From a checkpoint of a small self-supervised image encoder: norm layernorm, 10000 steps.
Rows from block 4 of a small self-supervised image encoder, named by matrix and row number. Rows with one number belong to one neuron. Each number is 128 + 32 x the weight over its row's rms, rounded and kept within 0 to 255. All counts start at 0.
After each neuron's rows are labels from the 100 images, of 14848, where the neuron reaches its highest value: "peak on" is the class under the peak; "place" is the part of the image that holds the peak. Only what is clearly more common there than usual is listed. The data: aerial photos of the United States (SatlasPretrain). In brackets: how many of the 100, against the usual share in percent.
# fc1: MLP up (model.blocks.4.mlp.fc1.weight, 384x128), inputs 0-127
# fc2: MLP down (model.blocks.4.mlp.fc2.weight, 128x384, transposed), outputs 0-127

fc1.32 [101  72 147  74 120 150 138 107 165 198 118 107 130  97 118 163 139 164  79 144 180 109 125 124 101  85 186 135 153 190 201 115 134  77 109  90 174 131 154  71 175 138 126 126 109 192 112 165 113 136 170 120 118 139 124  97 131  87 165  80 122 139 100  91  75 138 107  95 121 134 110  97 150 108 136  99 164 104  94  84 136 113 107 120 137  79 153 126  92 107 132 123 173 109 128 138  43 107 148 113 187 163  89 154 106 119  95  78 189 191 126 141 118 157 137 111  81 134 135 150 174  90  86 131 106 147 166 155]
fc2.32 [223 164 101 190 158 133 138 144 123  57 120 130 154 122 113  89  79  84 168 131  99 160 135 110 165 123 123 132 105  75  76 133 151 123 136 142  96 114  98 152  91  94 136 187 195  26 102 108 131 106 138  95 111 111 143  97 188 133  83 183 131 163 148 145 143 110  98 144 137 150 102 164 128 134 163 162 114 169 109 124 132 122 182 107 128 173  83 129 145 159 110 115  62 166 154 107 148 137  92 125  87 138 125 112 130 175 126 171  88  84 118 109 110  89  86 141 180 126 122 156  83 153 166 158 109 102 109 164]
peak on: building (25 vs 3.8)
place: middle left (41 vs 11.7)

fc1.65 [146 148 130  77  68 157 103 127 134 148 163 107 119 179 136 140 128 132  93 117 132 130 162 170  79 219 113 129 146 137 106 155 135 151  87 156 159 129 143 189  92 125 137 134 115  84 117 141  73 157 134 174 124 169 151 128 183 105  78 147 147 123 142 130 181  52 129 114  66  90  90  91 121  94 103  86 114 110 138 141  96 165 132  84 132  85 135 185 122 134  54 133 106 103 102  99 128 175 179 188 224 126 135 126  93 168 134 125  94  75 103 130 154 115 111 158 154 119 143  99 139 133 152 179 153 123  86 149]
fc2.65 [104 101 129 130 158  96 150 118 171  50 112 100 160 126 110 117 103 109  81  66 173 127 126 116 161 165 100 116 152  65 149 106  84 146 111 167 166 141 176 109  77  79 122 141  98 207 117 153 157  97 101 106 123 105  83  95 132 129 165 123 101 139 126 156 157 204 184 192  98  93  90 112 142 152 158 150 161 162 124 152 137 114 168 133  98 152 150 129 128 142 141 131 185 155 131 146 136  68 153 162 193 137 105 122 136 121 102 133 175 154  98 136  77 113 109  68 104  65  94 151 162 147  89 129 120 104 194 103]
peak on: crop field (32 vs 7)
place: middle right (31 vs 11.7); top left (25 vs 9.8)

fc1.293 [164 112 121 152 132 129 151  58 146  97  95  55 145 123 105 130 132  67 129  86  85 104 143 136 132 115 123 156 165 142  86 132 122 167 134  92  73 139 172 106 159  72 104  98 117 185 127 144  72 152 131 165 140 105 171 155 112 149 172 102  60 120  67 140 139 105 109  98 146 125 168 149 123 159 143 173 157 212  75 115 143  86 147 163  55 164 146 121 152 171 103  61 141 149  75 108  87 120 167 163 132 103 182 183  86 120 147 130  97  92 157 107 138 123 108 167 124 128 134 177 156 149 137 125 148 136 159 131]
fc2.293 [163  89 124 109 144 108 108 129 107 174 148 113 118 120 120 176  89  74 140 160 123 196 130 183  60 120 132 157 197  80  92 105 118 205  96 133  92 118 125 110 128 131 166 145 139 132 124 160  50  96 124 104 150  89  86 198 124 121 109 160 126 129 131 156 105 142  82 144 119 124 169 145 110 104 113 151 139 164 136 120 141 148  92 132 176 134 142  63 138 137 145 108 150 114 120 110 120  78  92 129 127 153 126 191 147 129 107 185 164 120 168 105 144 190 179 145  95 104 105  57 123  80 195 177  94  80 101 103]
peak on: building (30 vs 3.8)
place: top left (43 vs 9.8); top right (31 vs 9.8)

fc1.281 [ 81 136  78 143 131 148 137 160 124 163 109 115 145 111 132 117  81 135 116 172  92 128 106 108 122 105 103 130 153 159 122 137 128 120 116 140 137 189 112 165 158  90 108 119 129 139 140 167 199 157 135  91 145 165  83  96 105 109 121  70 134 126 149 190 124 153 156  86 108 171  81  84 135 125 188 124  95  83 127  61 144 177 133 174 146 161 150 158 115 111 162 188  87 141 107 155  66 150  63 104 163 141  63 170 165 117  86 158 132 193  85  88 179 162 127 139  92 146 150 162 137  80  93 132 140 105 193 156]
fc2.281 [110 168 165 150  99 133  71 107 152 117 151 135 151 137  91 113 126 106 118 123 142 133 130 133 171 157 123  77 125 182 116 122 166 106 121 130 125 106 143 113 109 148 215  97 140 116 123 146  70 143 150  76 141  80 173 120 168 147 128 149  59 155 136  74 105  75 103 141 125 108 108 139 162 181 113 154 195 136 122 119 114 146 131 114  90 153 129 145 105 177 148  51 124 158 143 125 121 120 136 145 141 144 157 132  22 171 129 152 120  78 168 185 126 103 108 151 154  81 176 117  71 193  92 126  62  71 104 129]
peak on: building (35 vs 3.8)
place: top right (31 vs 9.8); top left (28 vs 9.8)

fc1.167 [128 137 143 103 135 148 141 161 165 145  98  73 137  99 148 166 130 122 106 162 177 169 169 106  86 184 108 114 140 145 124  60  81 109 160  98 108  67 109 167 140 115  92  72 106 126 123 208 110 113 106 123 128 174  26 146  88 176 133 109 140  90  97 132 142 145 163  76 140 121 109 102 105 121 144 121  83 156 172 141  99 153 112 117 120 111 104 150 123 126 141 201 155 120 120 128 141 102 151  70 138 172 118 185 126 164  77 127 183 146 111 112 125 130 120 142  63 154 104 130 181  95  91 212 122 101  96 124]
fc2.167 [ 84 153 140 172  90 141 128 151  89 135 107 109  92 168 145 143  81 136 100 135 101 130  68 160 135 109 122 140 177 130  95 166 197 123  92 122 133 126  91 145 132 140 157 172 105 145 157 116 136 159  79 122 156 137 168 123 134  99 157 144 133 135 144 189 118  57  81 170 112 168 108 131 164 111  99 189 178  74  85 111 169 110 124 104 122 125 119 130 166 144  97 119 156 133  69 106 118 173  91 154 157 107 175  96 142 129  64 169 120 112 140 135 166 110 128 149 171  43 172 163  93  54 173 132  97  66 122  93]
peak on: crop field (45 vs 7)
place: bottom left (52 vs 9.8)

fc1.81 [ 71 151  87 102 104 160 122 117 199 118 133 156  98 142 115 152 117 163 157 130 105 130 129  44 158 115 121  97 128 163 111 161  74 135 155 125 155 113 121 118 176 167  75 138 110 144 100  90 134 123  99  69 188 141 125  57 155 137 132 147 171 141 151 109 129 134 178  92  88 161 165  84 148 120 147  80 133 138 119 103 171 182 136 171 130 142 118  61 207 190 122 109  77  77 170 129 121  79 105 148 152 175  68 134 129 141 106 101 155 106 129 120 131  81 140 124 147 116 112 159 139 149 137 140 189 197 110 100]
fc2.81 [ 93 114  84 159 112 170 106 106  98 135 104  85 114 161 122 125 131  88  74 147 112  62 165 117 163 106 234 136 109 101 126 148 160 153 127 152 127 131  72 140 139  63 111 150 138 106 108 182  97 136 185 185 189 129 125 162 144 129  93  91  99 105 180 167 125  94  82 108 105 146 158 120 124 172 147 123 140  82  82 115 122 133  96 143 143 132 130 104 113 155 130 192 107 103 100 178 106 143 142 177 153 156 129  87 170 136 112 192  74  77 144 162 133  39  89 145 105 142 161 101 130 146 140 116 171 121 135 138]
peak on: crop field (25 vs 7)
place: top left (26 vs 9.8)

fc1.264 [155  93 139 186 119  92 164 142 102 124 106 113  79 108  96 127 114  93 175 110 203  99 172 122 148 181 129 117 126 114 125 145 136 169  88  81 130  96 119 130 159 118 107 112 140 136  93  18 122 160 122  53 119 126 171  74  80 158 176 206 149  50  91 108 148 171 147 134 102 101 108 132 152 162  74 122 114 117 154 134 154 149 154 163  91 109  93 111 117 145 136  94 122 181 144 151 106 170 104 133 104 164  88 192 104 134 124 109 132 136 138 116 166 138 155 179 143 169 141 147 149 105  74 133 148 116 178 141]
fc2.264 [138 142 126 122 157 181  82  91 184  74 146 126  90 159 180 120 106  96 109 122 108 139 167  99 163  94  84 146 147 148 168 120  78 128 198 147 147 111 163 182 119 141  95 110  57 154 108 196 137 112 131 156 173 186 102 124 144 188 121  69 120 127 118 125 143 136 144  81 152 137 154  77 120 117 128  80  97 134 199 135 127 122 112  89 132 112 164 127  50  77 113  84 139 105 134 121 193  59 159 162 146 114 124 123 128 107 173  84  76 157 107 103  94 127 114 130 175 114 136 138 146 122 104  92 173 123 146 164]
peak on: building (34 vs 3.8)
place: top left (44 vs 9.8); top centre (39 vs 11.7)

fc1.27 [125 170 125 144 184 124 145 168 115 165 138 130 114 190 219 146  85 106 106 125 147 110 118 150 107 124 137 133 153 132 101 126 163 145 110 155 129 147 106 171 126 168 130 173 135 120 142 139 128  78  65 105 114 132 134 106 112 121 121  73  86 146  67 105  99 156 110 217  67 122 190  50 151 114 117  95 131 158 161  97 102 143 162  94 157 113 191  99  67 101 108 139 157 136  99 107 187  88 158 146 156 139 129 111 132 163 100  74 123 157 110 103 114  97 162 121 111 149 182  90 184 124  77 126 126 120 180  83]
fc2.27 [164  97 135  89  52 155  99 130 112 110 116 127  83 145  72 108 106 146 125 119 162 136 138 111 144 167 155 158 125  41 157 128 104  92 127 110 201 103 180  85  86 162 153 124 114 167 159 100 163  82 164 147 143 152 108 172 107 186 163 166 214  93  90 108 109  63 139  69 133 169 163 145  96  77 114 113  75 186 113 125 124 154  73 153 107 143  74 132 133  85 149 129 120 156 131 136  88 125 127 102  68 132 158 147 163  89 144  87 137 140 131 167 126 143 136 162 170 131 114 141 121 115 127 130 162 114 156 168]
peak on: crop field (25 vs 7)
place: bottom left (49 vs 9.8)

fc1.174 [ 92  96 121 130 127 115 150 174 130 102  70 120  90  77 120 169 138  99 164 126 152  58 142 132 149 119  96 116 126  78 139 120 138 125 177 123 100 111 181 159 184  89 103 190 121 122 142  84  68 164  54 136  91 161 178 147 136 142 156 119 161  87 126 118 191 111  98 202 109 145 126  61 134 155  69 103  83  81 141  98 184 113 168 129 111 139 189 134 138 155 169 128 146 181 120 166 128 124 111  80 142 117  83 139 166 146 136 145 147  84 144 111  97 118  87 133 172 136 124 104 131 103 100 117 143 137 201 111]
fc2.174 [165 115  87 132 144 144 122  82 105 123 151 138  86 170 157  91 143 161 102  88 122 157 172  76 111  55 102 156 156 170 128 171 123  88 121 116 136 134  97 149 109 182  39 131 119 178  92 147  92 102 153 163 153 115 119  85 142 175 128 129 150 130 141 135 140 159 178  70  99 134 112 146  94 194 178 131 153 114 153 134  45 175 115 124 153 149 157 105 122  89 100 100  68  90 118 138 130  78 164 186 103 131 141 157 145 107 131 102 103 139 115 107 124 172 116 157 151 151 147 202 101 140 155  94 149  71 140 187]
peak on: building (26 vs 3.8)
place: centre (61 vs 14.1)

fc1.83 [ 59 198 106 110 117  97 137  80 133 208 151 157 139 151 231 158  99 127 138  70 118 118 147 147  84 140 116 112 135 116 110  89 105 147  85 162 115 158 109 146 130 109 143 123 119 123 174 107 143 134 101 145  86 125 130 188  72 135 106  94 117 127 101 105 109 193 136 128  90  94 170 126  92 107  99 162 135 114 181  65  99 118 114 130 128  85 130 111 125 130 123 152  75  98 131 125 144 134 135 119 124 119 142 114 129 136 104 141 123 174  97 115 192 165 115 125 101  61 149 169 187 125  48 198 153 165 188 141]
fc2.83 [156  89 212 109 133 148  85 177 127  94  83 130 148 128 128 150 123 127 128 116  97 190 112 122 104 156 180 130 157  55 110  95 138 158 135 109 190  60 104  59  79 164 186 138 152  80 127 134 182  75 143 178 175 139 137 148 150 150 152 172 163 152 134 137 154 110 126  64 175 100 163 142 131 100 141  53 128 125 122 177 140 125 159 140 113 163 117 162 167  92 131 128 134 148 107  95 118 122 114  84 118 144  85 147 136 106  71 128 164  88 132 123 107 112 118 171 112 196 109  95 110 146 141 108  98  72 146 112]
peak on: crop field (33 vs 7)
place: bottom right (48 vs 9.8)

fc1.143 [169 120 145 148 110 153 107 119 144 109 129  75 174 194 151 158  95  95 123 110 125 149 152  89 168 116  90 151  78 155 156 151 155 131 136 120 104  73 147 122 149  90  81  76 100 108 134 117 148 134 148  99 158 107 144 125 201 118  73 149 156 110 145 113 120 164  95 114 153 174  44 161 117 172 188 160 144 139 203 106 137  72 106 174 136 155 135 113  53 165 125 130 115 117 103 171  73 136 106 158 168 113 132 126 100 139 114 139 149 136 133  60  86 126 132 171 126  84 150 103  53 127  89 185 173 114 117 144]
fc2.143 [ 97 170 124 154 156 108  95 136 129 137  76 172 137 139 137  49  83 149  93 157 121 126 139  75 153 111 155 152 123 160  87 156 136  94 170 163 112 155 123 132 150 163 153 181 137 139 209 129 126 133 135 100 110 113 107 137 116 124 173 174 118 127 150 169 119  88 119  97 105 108 112  47 132 107 138 148 114 153 126 127 168 206  98  53  61 106 177 167 126 126 181 114 118 158 163 122 185 139 139 135 147  85 121 132  95 129 126  84 124  55 116 185 168 150  85 162  86 137 100  98  86 135 159 116  64 117 152 156]
peak on: building (48 vs 3.8)
place: bottom right (26 vs 9.8)

fc1.14 [114 154 130 112 197  87 164 138 142 189 117 160 171 108 131 155 123  76 132 114 103 156 107 110  99 100 113 127 117 159 165 103 107 134 126  94 123 101 149 102  81 189  70 111  96 130 153 186  59 114  67 127 126 166  96  85  96 153 110 113 166 146 139 146 180 123 131 115 143  97 116 120  81 130 139 137 173 117 164  51  97 115 158 154 169 106 113 137  71  97  88 102 146 160 107 138 143  74 167 190 162  94 141 154 168 137  95 158 150 137  77 117 138 136 151 160  61 172  81  85 158 158 152 128 186 104  92 149]
fc2.14 [ 92 134 134 137  97 108  72 165 107  78 139  88 112 176 129 121 113 173 150 117  98 138 126 147 156 193 140 127 132 104 114  99 150 151 131 214 124 148  94 140 161  91 214 139 119 114 134 109 173 132 193 132 137  72 156 146 162  39 162 149 128 134 174 105 117 165 134  90 134 157 153 154 108  87  90 122 113  68  71 151 129 131  70 105 130 157  91 142 168 148 144 135 116  91 137 109 120 151 137 119  70 134 142 107 140 147 152 124 121 172 201  99 130  88 132  91 155  27 124 122 147 117 131 136  81 123 178 149]
peak on: crop field (30 vs 7)
place: middle left (56 vs 11.7)

fc1.270 [ 90 165  67 106 100 149 145 139 123 155 110 142 131 138  87 132 148 145 127 168 108 146 105 153 119 204 133 164 111 125 165 106 125  86  91  90 106 109 124 182 142 147 100  90 144 102 115 122 112 152 145 171 144 152 157 112 185  77  94 122 136 141 143 136  98  81 122 119 113 127 161 132  82  26  78 118  89 120 190  81 164 137 136 143 112 131 127 131 102 102  56 124  88 123 121  88 115 120  91 172 250 219 139 185 134 112 157 161 112  94 124 175 133 127 131 134 152 148 171  97 129 121 151 129 127 118  94 152]
fc2.270 [110 137 170 184 145  78 129  87  99 120 129 121 155 152 168 143 147 103 164 122 144 113 112 129 192 103  88 139 103 157  89 128 107 150 139 150 122 138 147  45 117  97 101 191  98 113 147 147 111 114 127  93  80 133  85 126  77 191 122 162 123 175 102 111  93 233  91 122 173 132  94  85  69 110 152 119 137  92  71 121  71 148  92 105 122 164 163 123 147 107 140 137 149 114 156 153 171 175 169 131 166 183 202 170 139 164 126 115 118 166 125 145 141  94 122 131 124  99  89 128 106 120 101 104 109  90 173  85]
peak on: crop field (27 vs 7)
place: top left (26 vs 9.8)

fc1.23 [121 107 139 121 143 127 123 159 129 103 149 151 132  69  99 152 117 125 110 134 193 133 109 132  99 155  68 102 163 149 118 102 114 104  80 110 144 170  82 170 180 129 136  98 139 149 117 135 116  86 122 127 148 195 166 167 121 128 171 103 103 110  46 131 202 176 106  72 147 120 161 125 105 145 211  90 139 134 123  99  83  98 152 175 170 158 177 146 189 142 145 141 154 102 117  83 155 141  43 119 149 122 106 119 114 106 120 100  94 169 159 125 144  75  85 137 156 138  92  88 165  53 114 124 110  99  85 132]
fc2.23 [152 159 139 130 142 123  83 140 185 110 130 161 124  73 125 189  99 134  51 102  89 125 153 118 118 123 165 157 121 192 105 126 145  83 126 139 187 105 147  85 140 126 143 170 101 171 135  76 170 178 142 165  74 141 170 119 104 127 171 152 133 122 144 136 114  69 100 158 185 133  62 135 152  95 105 112 107 121 147 122 180 154 104 104  71 110  62 104  94 162 133 160 155 143 124 153  99 130 184 121 120  98 126 105 128 123 172 110 140  42 107 150 168 144  70 116 131 114  89 145  63 118  90 160 159 103 157 165]
peak on: building (30 vs 3.8)
place: top centre (44 vs 11.7)

fc1.379 [146  82 141 127 156 134  40 107 180 113 147 154 105 133 128 129 122 105  92  68  87 123 112 176 145 175  94 143 128  93  81 109  94 184 140 142 150 122 132 169  74 132  76 142 139 106  96 114 144 152 119 186 114 199 104 158 128 128 127 179 165 115 133  87 148  47 133 105  97 150 123 112 113  71 113 119 140 169 119 167  98 168 128 139 120 102 143 166 117 139  66  71 124 107 180 134 109 232 139 159 172  93  92 123 132 146 131 154 146 143 151 103 110 179 100 142 189  83 136  85 114 138 124 150 147 124 166 141]
fc2.379 [ 90 129  99 141  66 140  86 137 154  49 147 123 101 158 212 118 139 155  81 144 157 149 126  83 195 163 108 119 140  45 167 146 108 146 155 200 162 128 144 132  84 124 142 127 123 192 110 178  79 102 149 120 146 136 161  93 120 103 118 144 130  75 138 170 115 158 113 122 155  90 117 113 148 179 123  80 149 166 174 160 108  75 157 122  96 161 178 108 136 145  85 151 139 146 144 106 133 114 127 165 164 128 124 134 150 101  83 129 124 144  70 153 112  69 119  58  95 151 123 187 146  94 103 160 144 106 115 112]
peak on: crop field (29 vs 7)
place: middle left (70 vs 11.7)

fc1.297 [134  52  74 150 152 137 146 134 141 214 132 188 168 132  76 154  98 122 109  98 151 102 137  75 119 173 135  98 123 116 108  95 116 124 149  96 118 178 143 111 104 122 125 123 120 176 142 142 158 114 115  77 167  91 120 172  83 133 158 160 135 136 156  72 125 105 157 125 191  93 154 141  73 126 111 136 131 141 104 108 116  71 114 124  83 101 142 159 140  82 197 101 117 213  95  95 116 164 104 139 147 110  95 150 168 173 144 113 178 155 134 142 109  66 111 152 155 136 192 118 135 101 143 195 149  71 131 158]
fc2.297 [123 154 175 125 138  98 137 121 144  93 127 103 114  86 123 101 125 133 103 149 129 151 110 201 125 122 113 164 134 127 132 170  83 146 116 121 124 119 114 145 112 119 150 197 199  45  62 144 135  92 158 119  99 101 194  84 205  63 116 121 163 122 118 143 113 131 138 149  61 182 105 100 181 105 153 124 151 105 124 137 117 185 144 116 174 111 127  96 193 136 153 154  99  53 138 164 112 139 139 116 118 139 116 123 124  83 128 143  65  99 113 142 168 185 157 142 125  88  76 126 148 153 123  61 122 188 119 160]
peak on: building (28 vs 3.8)
place: middle right (49 vs 11.7); middle left (43 vs 11.7)