{"dataset": "aerial photos of the United States (SatlasPretrain)", "color_jitter": 0.6, "activation": "quick_gelu", "head_dim": 64, "bias": "all", "dropout": 0.05, "patch_size": [2, 2], "width": 128, "projector_hidden_layers": 2, "residual_init": "none", "adamw_lr_other_params": 0.0011, "batch_size": 256}
Rows from block 3 of a small self-supervised image encoder, named by matrix and row number. Rows with one number belong to one neuron. Each number is 50 + 10 x the weight over its row's rms, rounded and kept within 0 to 99. All counts start at 0.
After each neuron's rows are labels from the 100 images, of 14848, where the neuron reaches its highest value: "top examples" is what is common among them; "peak on" is the class under the peak. Only what is clearly more common there than usual is listed. The data: aerial photos of the United States (SatlasPretrain).
# fc1: MLP up (model.blocks.3.mlp.fc1.weight, 384x128), inputs 0-127
# fc2: MLP down (model.blocks.3.mlp.fc2.weight, 128x384, transposed), outputs 0-127

fc1.276:51 65 65 45 49 59 50 48 42 57 64 42 55 56 53 37 66 43 66 49 47 27 35 33 60 56 53 46 48 67 58 53 54 45 51 43 50 51 43 64 45 63 51 62 37 70 41 55 38 45 53 43 44 34 42 45 54 45 53 41 53 46 37 64 57 39 40 51 48 61 64 49 46 39 30 52 62 69 43 44 50 47 50 51 65 43 27 45 44 62 46 54 59 38 45 52 39 51 70 55 63 50 34 47 44 43 36 41 49 66 57 55 29 53 50 44 58 57 51 55 67 51 22 46 60 43 72 51
fc2.276:58 30 45 39 64 40 47 31 63 30 66 60 64 45 38 65 33 42 53 78 55 51 67 57 67 53 50 42 41 64 49 51 42 51 50 56 44 34 70 45 52 48 63 46 49 40 56 33 53 53 54 40 33 59 61 58 41 45 56 44 51 57 60 54 49 47 55 43 42 35 45 46 62 56 61 36 43 50 66 34 58 41 60 46 36 67 49 57 46 50 64 37 48 47 54 53 43 51 31 45 46 54 49 67 59 37 43 51 60 44 49 49 43 58 62 36 46 45 56 65 27 56 55 40 60 45 52 57
top examples: building
peak on: building

fc1.145:62 67 58 62 44 40 57 42 76 58 55 52 59 49 55 47 56 52 41 30 35 54 44 40 50 20 58 49 57 43 39 67 53 30 52 39 57 59 40 69 57 53 51 62 54 63 37 53 49 38 50 51 56 73 55 38 47 46 43 35 34 48 44 61 49 54 58 45 37 50 47 33 50 61 34 37 50 51 45 53 65 38 44 53 46 48 62 34 55 36 45 56 45 60 46 58 47 35 45 68 57 62 70 42 58 46 48 43 61 62 46 50 60 55 39 55 57 61 39 44 54 49 35 57 60 60 37 46
fc2.145:59 62 42 44 49 66 49 54 61 68 32 45 43 41 51 74 54 59 64 51 50 48 39 52 47 43 57 45 48 39 54 48 58 54 52 66 41 51 42 44 60 40 52 67 60 43 39 45 61 37 64 43 50 60 36 60 52 44 34 34 79 41 50 56 47 61 56 39 40 43 41 38 53 58 46 26 47 55 40 54 50 55 40 69 51 48 40 57 44 52 50 51 35 32 49 62 39 37 56 55 31 42 45 40 48 67 45 46 40 48 63 59 61 64 36 52 63 57 35 69 41 49 64 51 65 58 53 53
top examples: crop field
peak on: crop field

fc1.275:63 51 49 48 42 53 46 36 41 53 56 61 60 54 53 54 42 66 50 40 61 37 50 46 49 38 44 67 47 44 61 47 57 44 54 53 57 51 38 48 48 52 71 42 37 42 67 35 62 49 51 54 61 59 52 54 64 42 59 49 53 54 81 58 53 43 23 38 34 43 37 50 44 51 47 53 41 53 60 40 65 60 45 52 38 48 53 39 68 59 40 49 48 46 52 51 60 60 55 65 68 39 49 58 56 51 45 28 52 47 53 71 69 44 48 69 50 39 57 43 30 49 24 45 40 46 47 45
fc2.275:53 53 46 41 49 51 59 63 53 60 43 44 61 55 40 57 58 50 48 61 57 66 46 50 57 53 52 45 56 49 31 59 36 42 52 34 54 46 55 58 56 43 38 57 70 52 36 67 52 64 47 48 35 54 58 49 42 56 44 51 49 55 33 36 64 54 39 39 58 53 67 49 55 35 39 59 56 48 37 52 25 42 53 61 57 52 55 49 46 32 46 60 55 58 55 41 53 40 61 48 55 43 41 42 37 53 28 62 44 43 51 36 22 56 58 40 51 65 38 43 65 52 82 47 72 44 58 56
top examples: crop field
peak on: crop field

fc1.56:64 55 46 46 70 39 31 50 67 59 44 45 60 45 56 67 49 32 60 51 47 38 33 49 49 32 50 52 48 57 56 46 49 55 42 67 52 51 54 49 48 44 74 48 66 66 62 51 46 47 36 40 53 52 40 65 49 21 54 59 66 56 61 30 55 61 58 51 62 54 42 47 54 49 47 36 51 37 67 51 58 45 47 41 44 35 57 38 49 45 46 60 52 45 64 43 55 55 41 49 60 29 59 51 56 37 50 62 53 42 45 49 62 40 34 36 53 47 59 57 60 50 32 45 26 56 58 42
fc2.56:46 51 51 53 34 55 66 49 33 35 47 54 41 61 46 48 50 63 43 57 63 71 57 45 68 48 35 47 44 42 44 61 51 50 38 38 50 59 53 53 43 49 70 29 56 35 46 51 48 47 51 67 49 61 52 56 65 42 44 67 33 55 35 67 50 51 56 37 43 56 53 48 53 44 47 55 30 52 18 58 57 54 46 54 65 63 44 47 65 57 67 53 49 53 43 61 44 44 55 44 41 74 39 33 47 48 58 43 33 53 60 51 52 64 55 57 44 62 34 34 61 50 51 45 67 45 45 45
top examples: crop field
peak on: crop field

fc1.348:49 46 44 53 61 56 61 54 67 52 36 49 38 61 41 52 64 55 71 49 39 65 58 48 49 64 38 46 56 51 39 29 41 48 59 49 56 60 39 49 40 56 36 56 46 37 59 42 54 62 46 62 74 37 59 52 58 56 55 53 37 31 65 44 47 48 48 50 66 36 54 52 45 52 46 70 40 48 55 62 48 56 72 44 51 55 57 55 44 53 35 49 45 70 45 46 64 49 41 53 42 46 41 64 47 35 52 85 33 44 51 53 45 42 46 51 39 33 50 39 45 68 46 45 46 41 52 34
fc2.348:36 32 33 46 53 42 55 56 58 46 23 48 43 49 40 63 55 56 49 46 42 53 51 53 50 38 36 36 47 45 68 75 51 47 38 59 59 43 53 53 56 40 56 48 43 56 52 54 41 69 55 34 36 60 47 56 44 54 39 47 56 69 63 46 39 54 61 38 41 60 46 59 76 53 66 42 66 45 51 63 52 46 32 38 33 50 36 53 59 55 46 53 39 37 61 44 49 52 43 41 49 62 46 50 39 69 63 48 48 54 54 44 63 51 38 57 53 58 40 58 37 66 58 40 60 35 58 64
top examples: crop field
peak on: crop field

fc1.347:47 54 48 58 44 32 52 47 51 38 38 63 48 52 68 55 66 44 51 58 54 42 38 53 61 55 35 48 45 51 43 37 61 55 53 51 67 51 42 49 53 57 54 50 46 66 41 55 65 51 45 30 51 46 63 59 56 69 62 23 57 60 51 51 45 46 53 55 37 53 60 45 63 40 56 58 22 54 45 44 60 67 54 51 29 60 44 70 35 45 44 58 35 31 42 32 67 45 49 38 59 47 55 48 47 44 35 57 51 65 59 34 37 43 41 42 40 40 50 49 60 65 44 61 61 56 50 53
fc2.347:43 41 50 39 51 67 55 60 50 50 48 43 42 62 46 53 44 53 65 58 54 56 68 55 33 45 65 57 65 46 60 48 52 51 63 42 41 45 65 69 34 35 48 42 55 45 52 37 57 40 38 60 38 49 34 59 40 36 49 56 41 59 52 34 51 48 58 37 59 54 38 41 51 61 45 60 62 50 43 45 42 35 62 68 57 36 70 49 65 35 69 36 45 58 46 46 31 66 35 54 34 43 65 67 67 56 59 47 50 40 43 50 61 45 48 52 52 38 62 49 51 42 64 43 39 46 48 42
top examples: crop field
peak on: crop field

fc1.107:38 61 35 37 60 41 54 54 64 45 58 52 36 55 56 46 46 48 60 41 45 66 49 37 33 48 49 45 45 35 37 36 40 48 35 65 53 53 43 52 56 47 63 50 58 70 40 35 44 47 46 37 58 53 44 40 63 46 64 38 44 51 42 41 28 60 45 58 53 46 58 57 51 34 46 62 52 52 56 42 51 57 60 45 40 46 42 70 45 69 53 63 53 61 60 57 61 58 51 27 39 75 53 53 51 44 55 31 70 57 38 56 68 47 46 48 62 41 50 61 55 53 43 52 41 76 45 48
fc2.107:64 53 79 54 36 47 42 59 48 45 38 60 49 33 28 48 40 47 46 66 34 43 50 65 50 50 61 52 59 54 52 55 57 56 62 43 56 65 37 38 43 44 44 46 45 47 65 56 43 46 54 60 54 43 32 71 47 42 53 65 52 60 64 59 87 40 42 39 54 51 45 41 46 58 51 46 51 50 40 48 47 54 57 60 64 55 63 43 59 34 39 48 46 53 33 37 46 46 35 39 45 48 57 52 60 37 43 61 56 37 53 55 46 38 56 69 47 69 57 46 59 45 51 59 53 33 48 58
top examples: crop field
peak on: crop field

fc1.371:58 56 47 45 58 39 60 63 39 46 64 44 49 63 47 44 59 32 50 50 46 49 42 63 60 68 49 61 52 49 67 44 51 50 66 45 71 58 55 34 58 55 63 62 45 66 36 49 48 48 52 28 58 50 35 39 49 36 51 38 55 43 42 61 40 29 31 56 38 75 57 56 52 47 35 49 54 48 69 27 41 55 47 61 48 48 46 60 54 47 47 41 41 58 41 49 30 47 61 27 51 55 42 58 58 58 51 41 52 57 44 43 41 56 48 51 53 46 50 61 56 50 34 34 47 49 72 37
fc2.371:50 50 52 68 37 57 41 28 54 62 33 30 59 56 26 60 31 53 57 67 44 41 47 46 55 49 65 27 40 57 46 44 57 49 36 59 42 38 56 42 39 56 56 50 54 35 57 51 41 52 61 47 39 45 52 43 50 71 35 55 56 55 63 44 58 36 43 58 60 46 41 41 50 57 57 43 57 55 43 45 70 52 55 51 60 61 49 61 38 48 61 58 46 37 63 40 31 65 40 72 36 46 63 55 38 52 55 40 37 45 57 60 36 60 58 39 54 58 51 53 58 49 43 57 57 42 58 61
top examples: building
peak on: building

fc1.340:37 45 59 54 46 56 41 57 49 57 68 48 48 63 45 57 44 47 47 61 39 40 49 45 40 34 59 52 42 41 44 48 73 48 63 45 56 44 64 48 50 44 66 44 59 64 44 56 38 37 45 62 59 30 57 59 51 60 51 40 44 52 41 34 47 66 40 77 47 61 44 48 45 38 47 52 51 49 64 48 70 39 61 51 25 33 54 57 61 44 56 28 52 59 48 59 47 72 56 60 51 57 53 31 39 47 45 54 43 38 68 47 61 40 61 48 52 48 49 69 43 53 42 35 58 54 55 34
fc2.340:54 49 57 58 50 45 65 37 38 51 40 51 50 45 50 44 54 64 44 29 59 48 68 47 56 51 50 34 48 47 49 34 41 46 46 59 53 46 36 52 34 57 33 52 47 38 55 52 73 72 56 41 48 70 46 36 44 57 45 42 63 50 48 56 56 17 55 41 45 43 51 42 44 58 53 45 69 49 49 48 50 49 34 47 69 65 56 46 41 43 40 77 44 39 43 41 52 50 46 50 39 40 54 74 59 54 44 51 56 64 45 43 46 54 40 53 60 40 59 51 56 44 70 61 59 50 45 72
top examples: building
peak on: building

fc1.12:47 50 47 48 59 64 62 40 55 63 29 50 45 42 63 41 44 58 43 33 44 68 36 49 43 50 60 44 38 58 28 50 59 50 69 53 53 44 56 47 74 38 34 54 47 58 57 56 42 61 51 63 63 50 56 55 58 54 48 41 38 28 57 56 49 41 53 46 41 69 38 37 49 31 48 54 50 34 47 50 54 50 57 49 28 53 59 59 57 45 54 57 66 46 61 46 63 41 63 61 59 55 45 80 43 39 44 44 60 44 51 51 39 52 41 57 63 44 37 51 66 46 51 53 56 41 27 43
fc2.12:53 51 56 42 42 40 57 51 43 78 42 47 43 42 35 57 44 58 54 80 48 52 44 44 67 48 54 38 49 41 47 47 53 33 53 59 44 73 46 47 55 46 50 62 61 63 45 55 47 56 61 46 40 29 53 56 47 46 43 49 34 48 52 60 53 38 40 32 45 52 51 53 56 63 63 32 58 46 35 42 56 69 41 66 39 55 31 33 54 63 47 55 35 55 55 64 54 48 59 49 44 54 40 33 59 40 61 50 54 32 61 57 60 53 40 42 55 68 47 35 53 57 47 38 42 61 51 63
top examples: crop field
peak on: crop field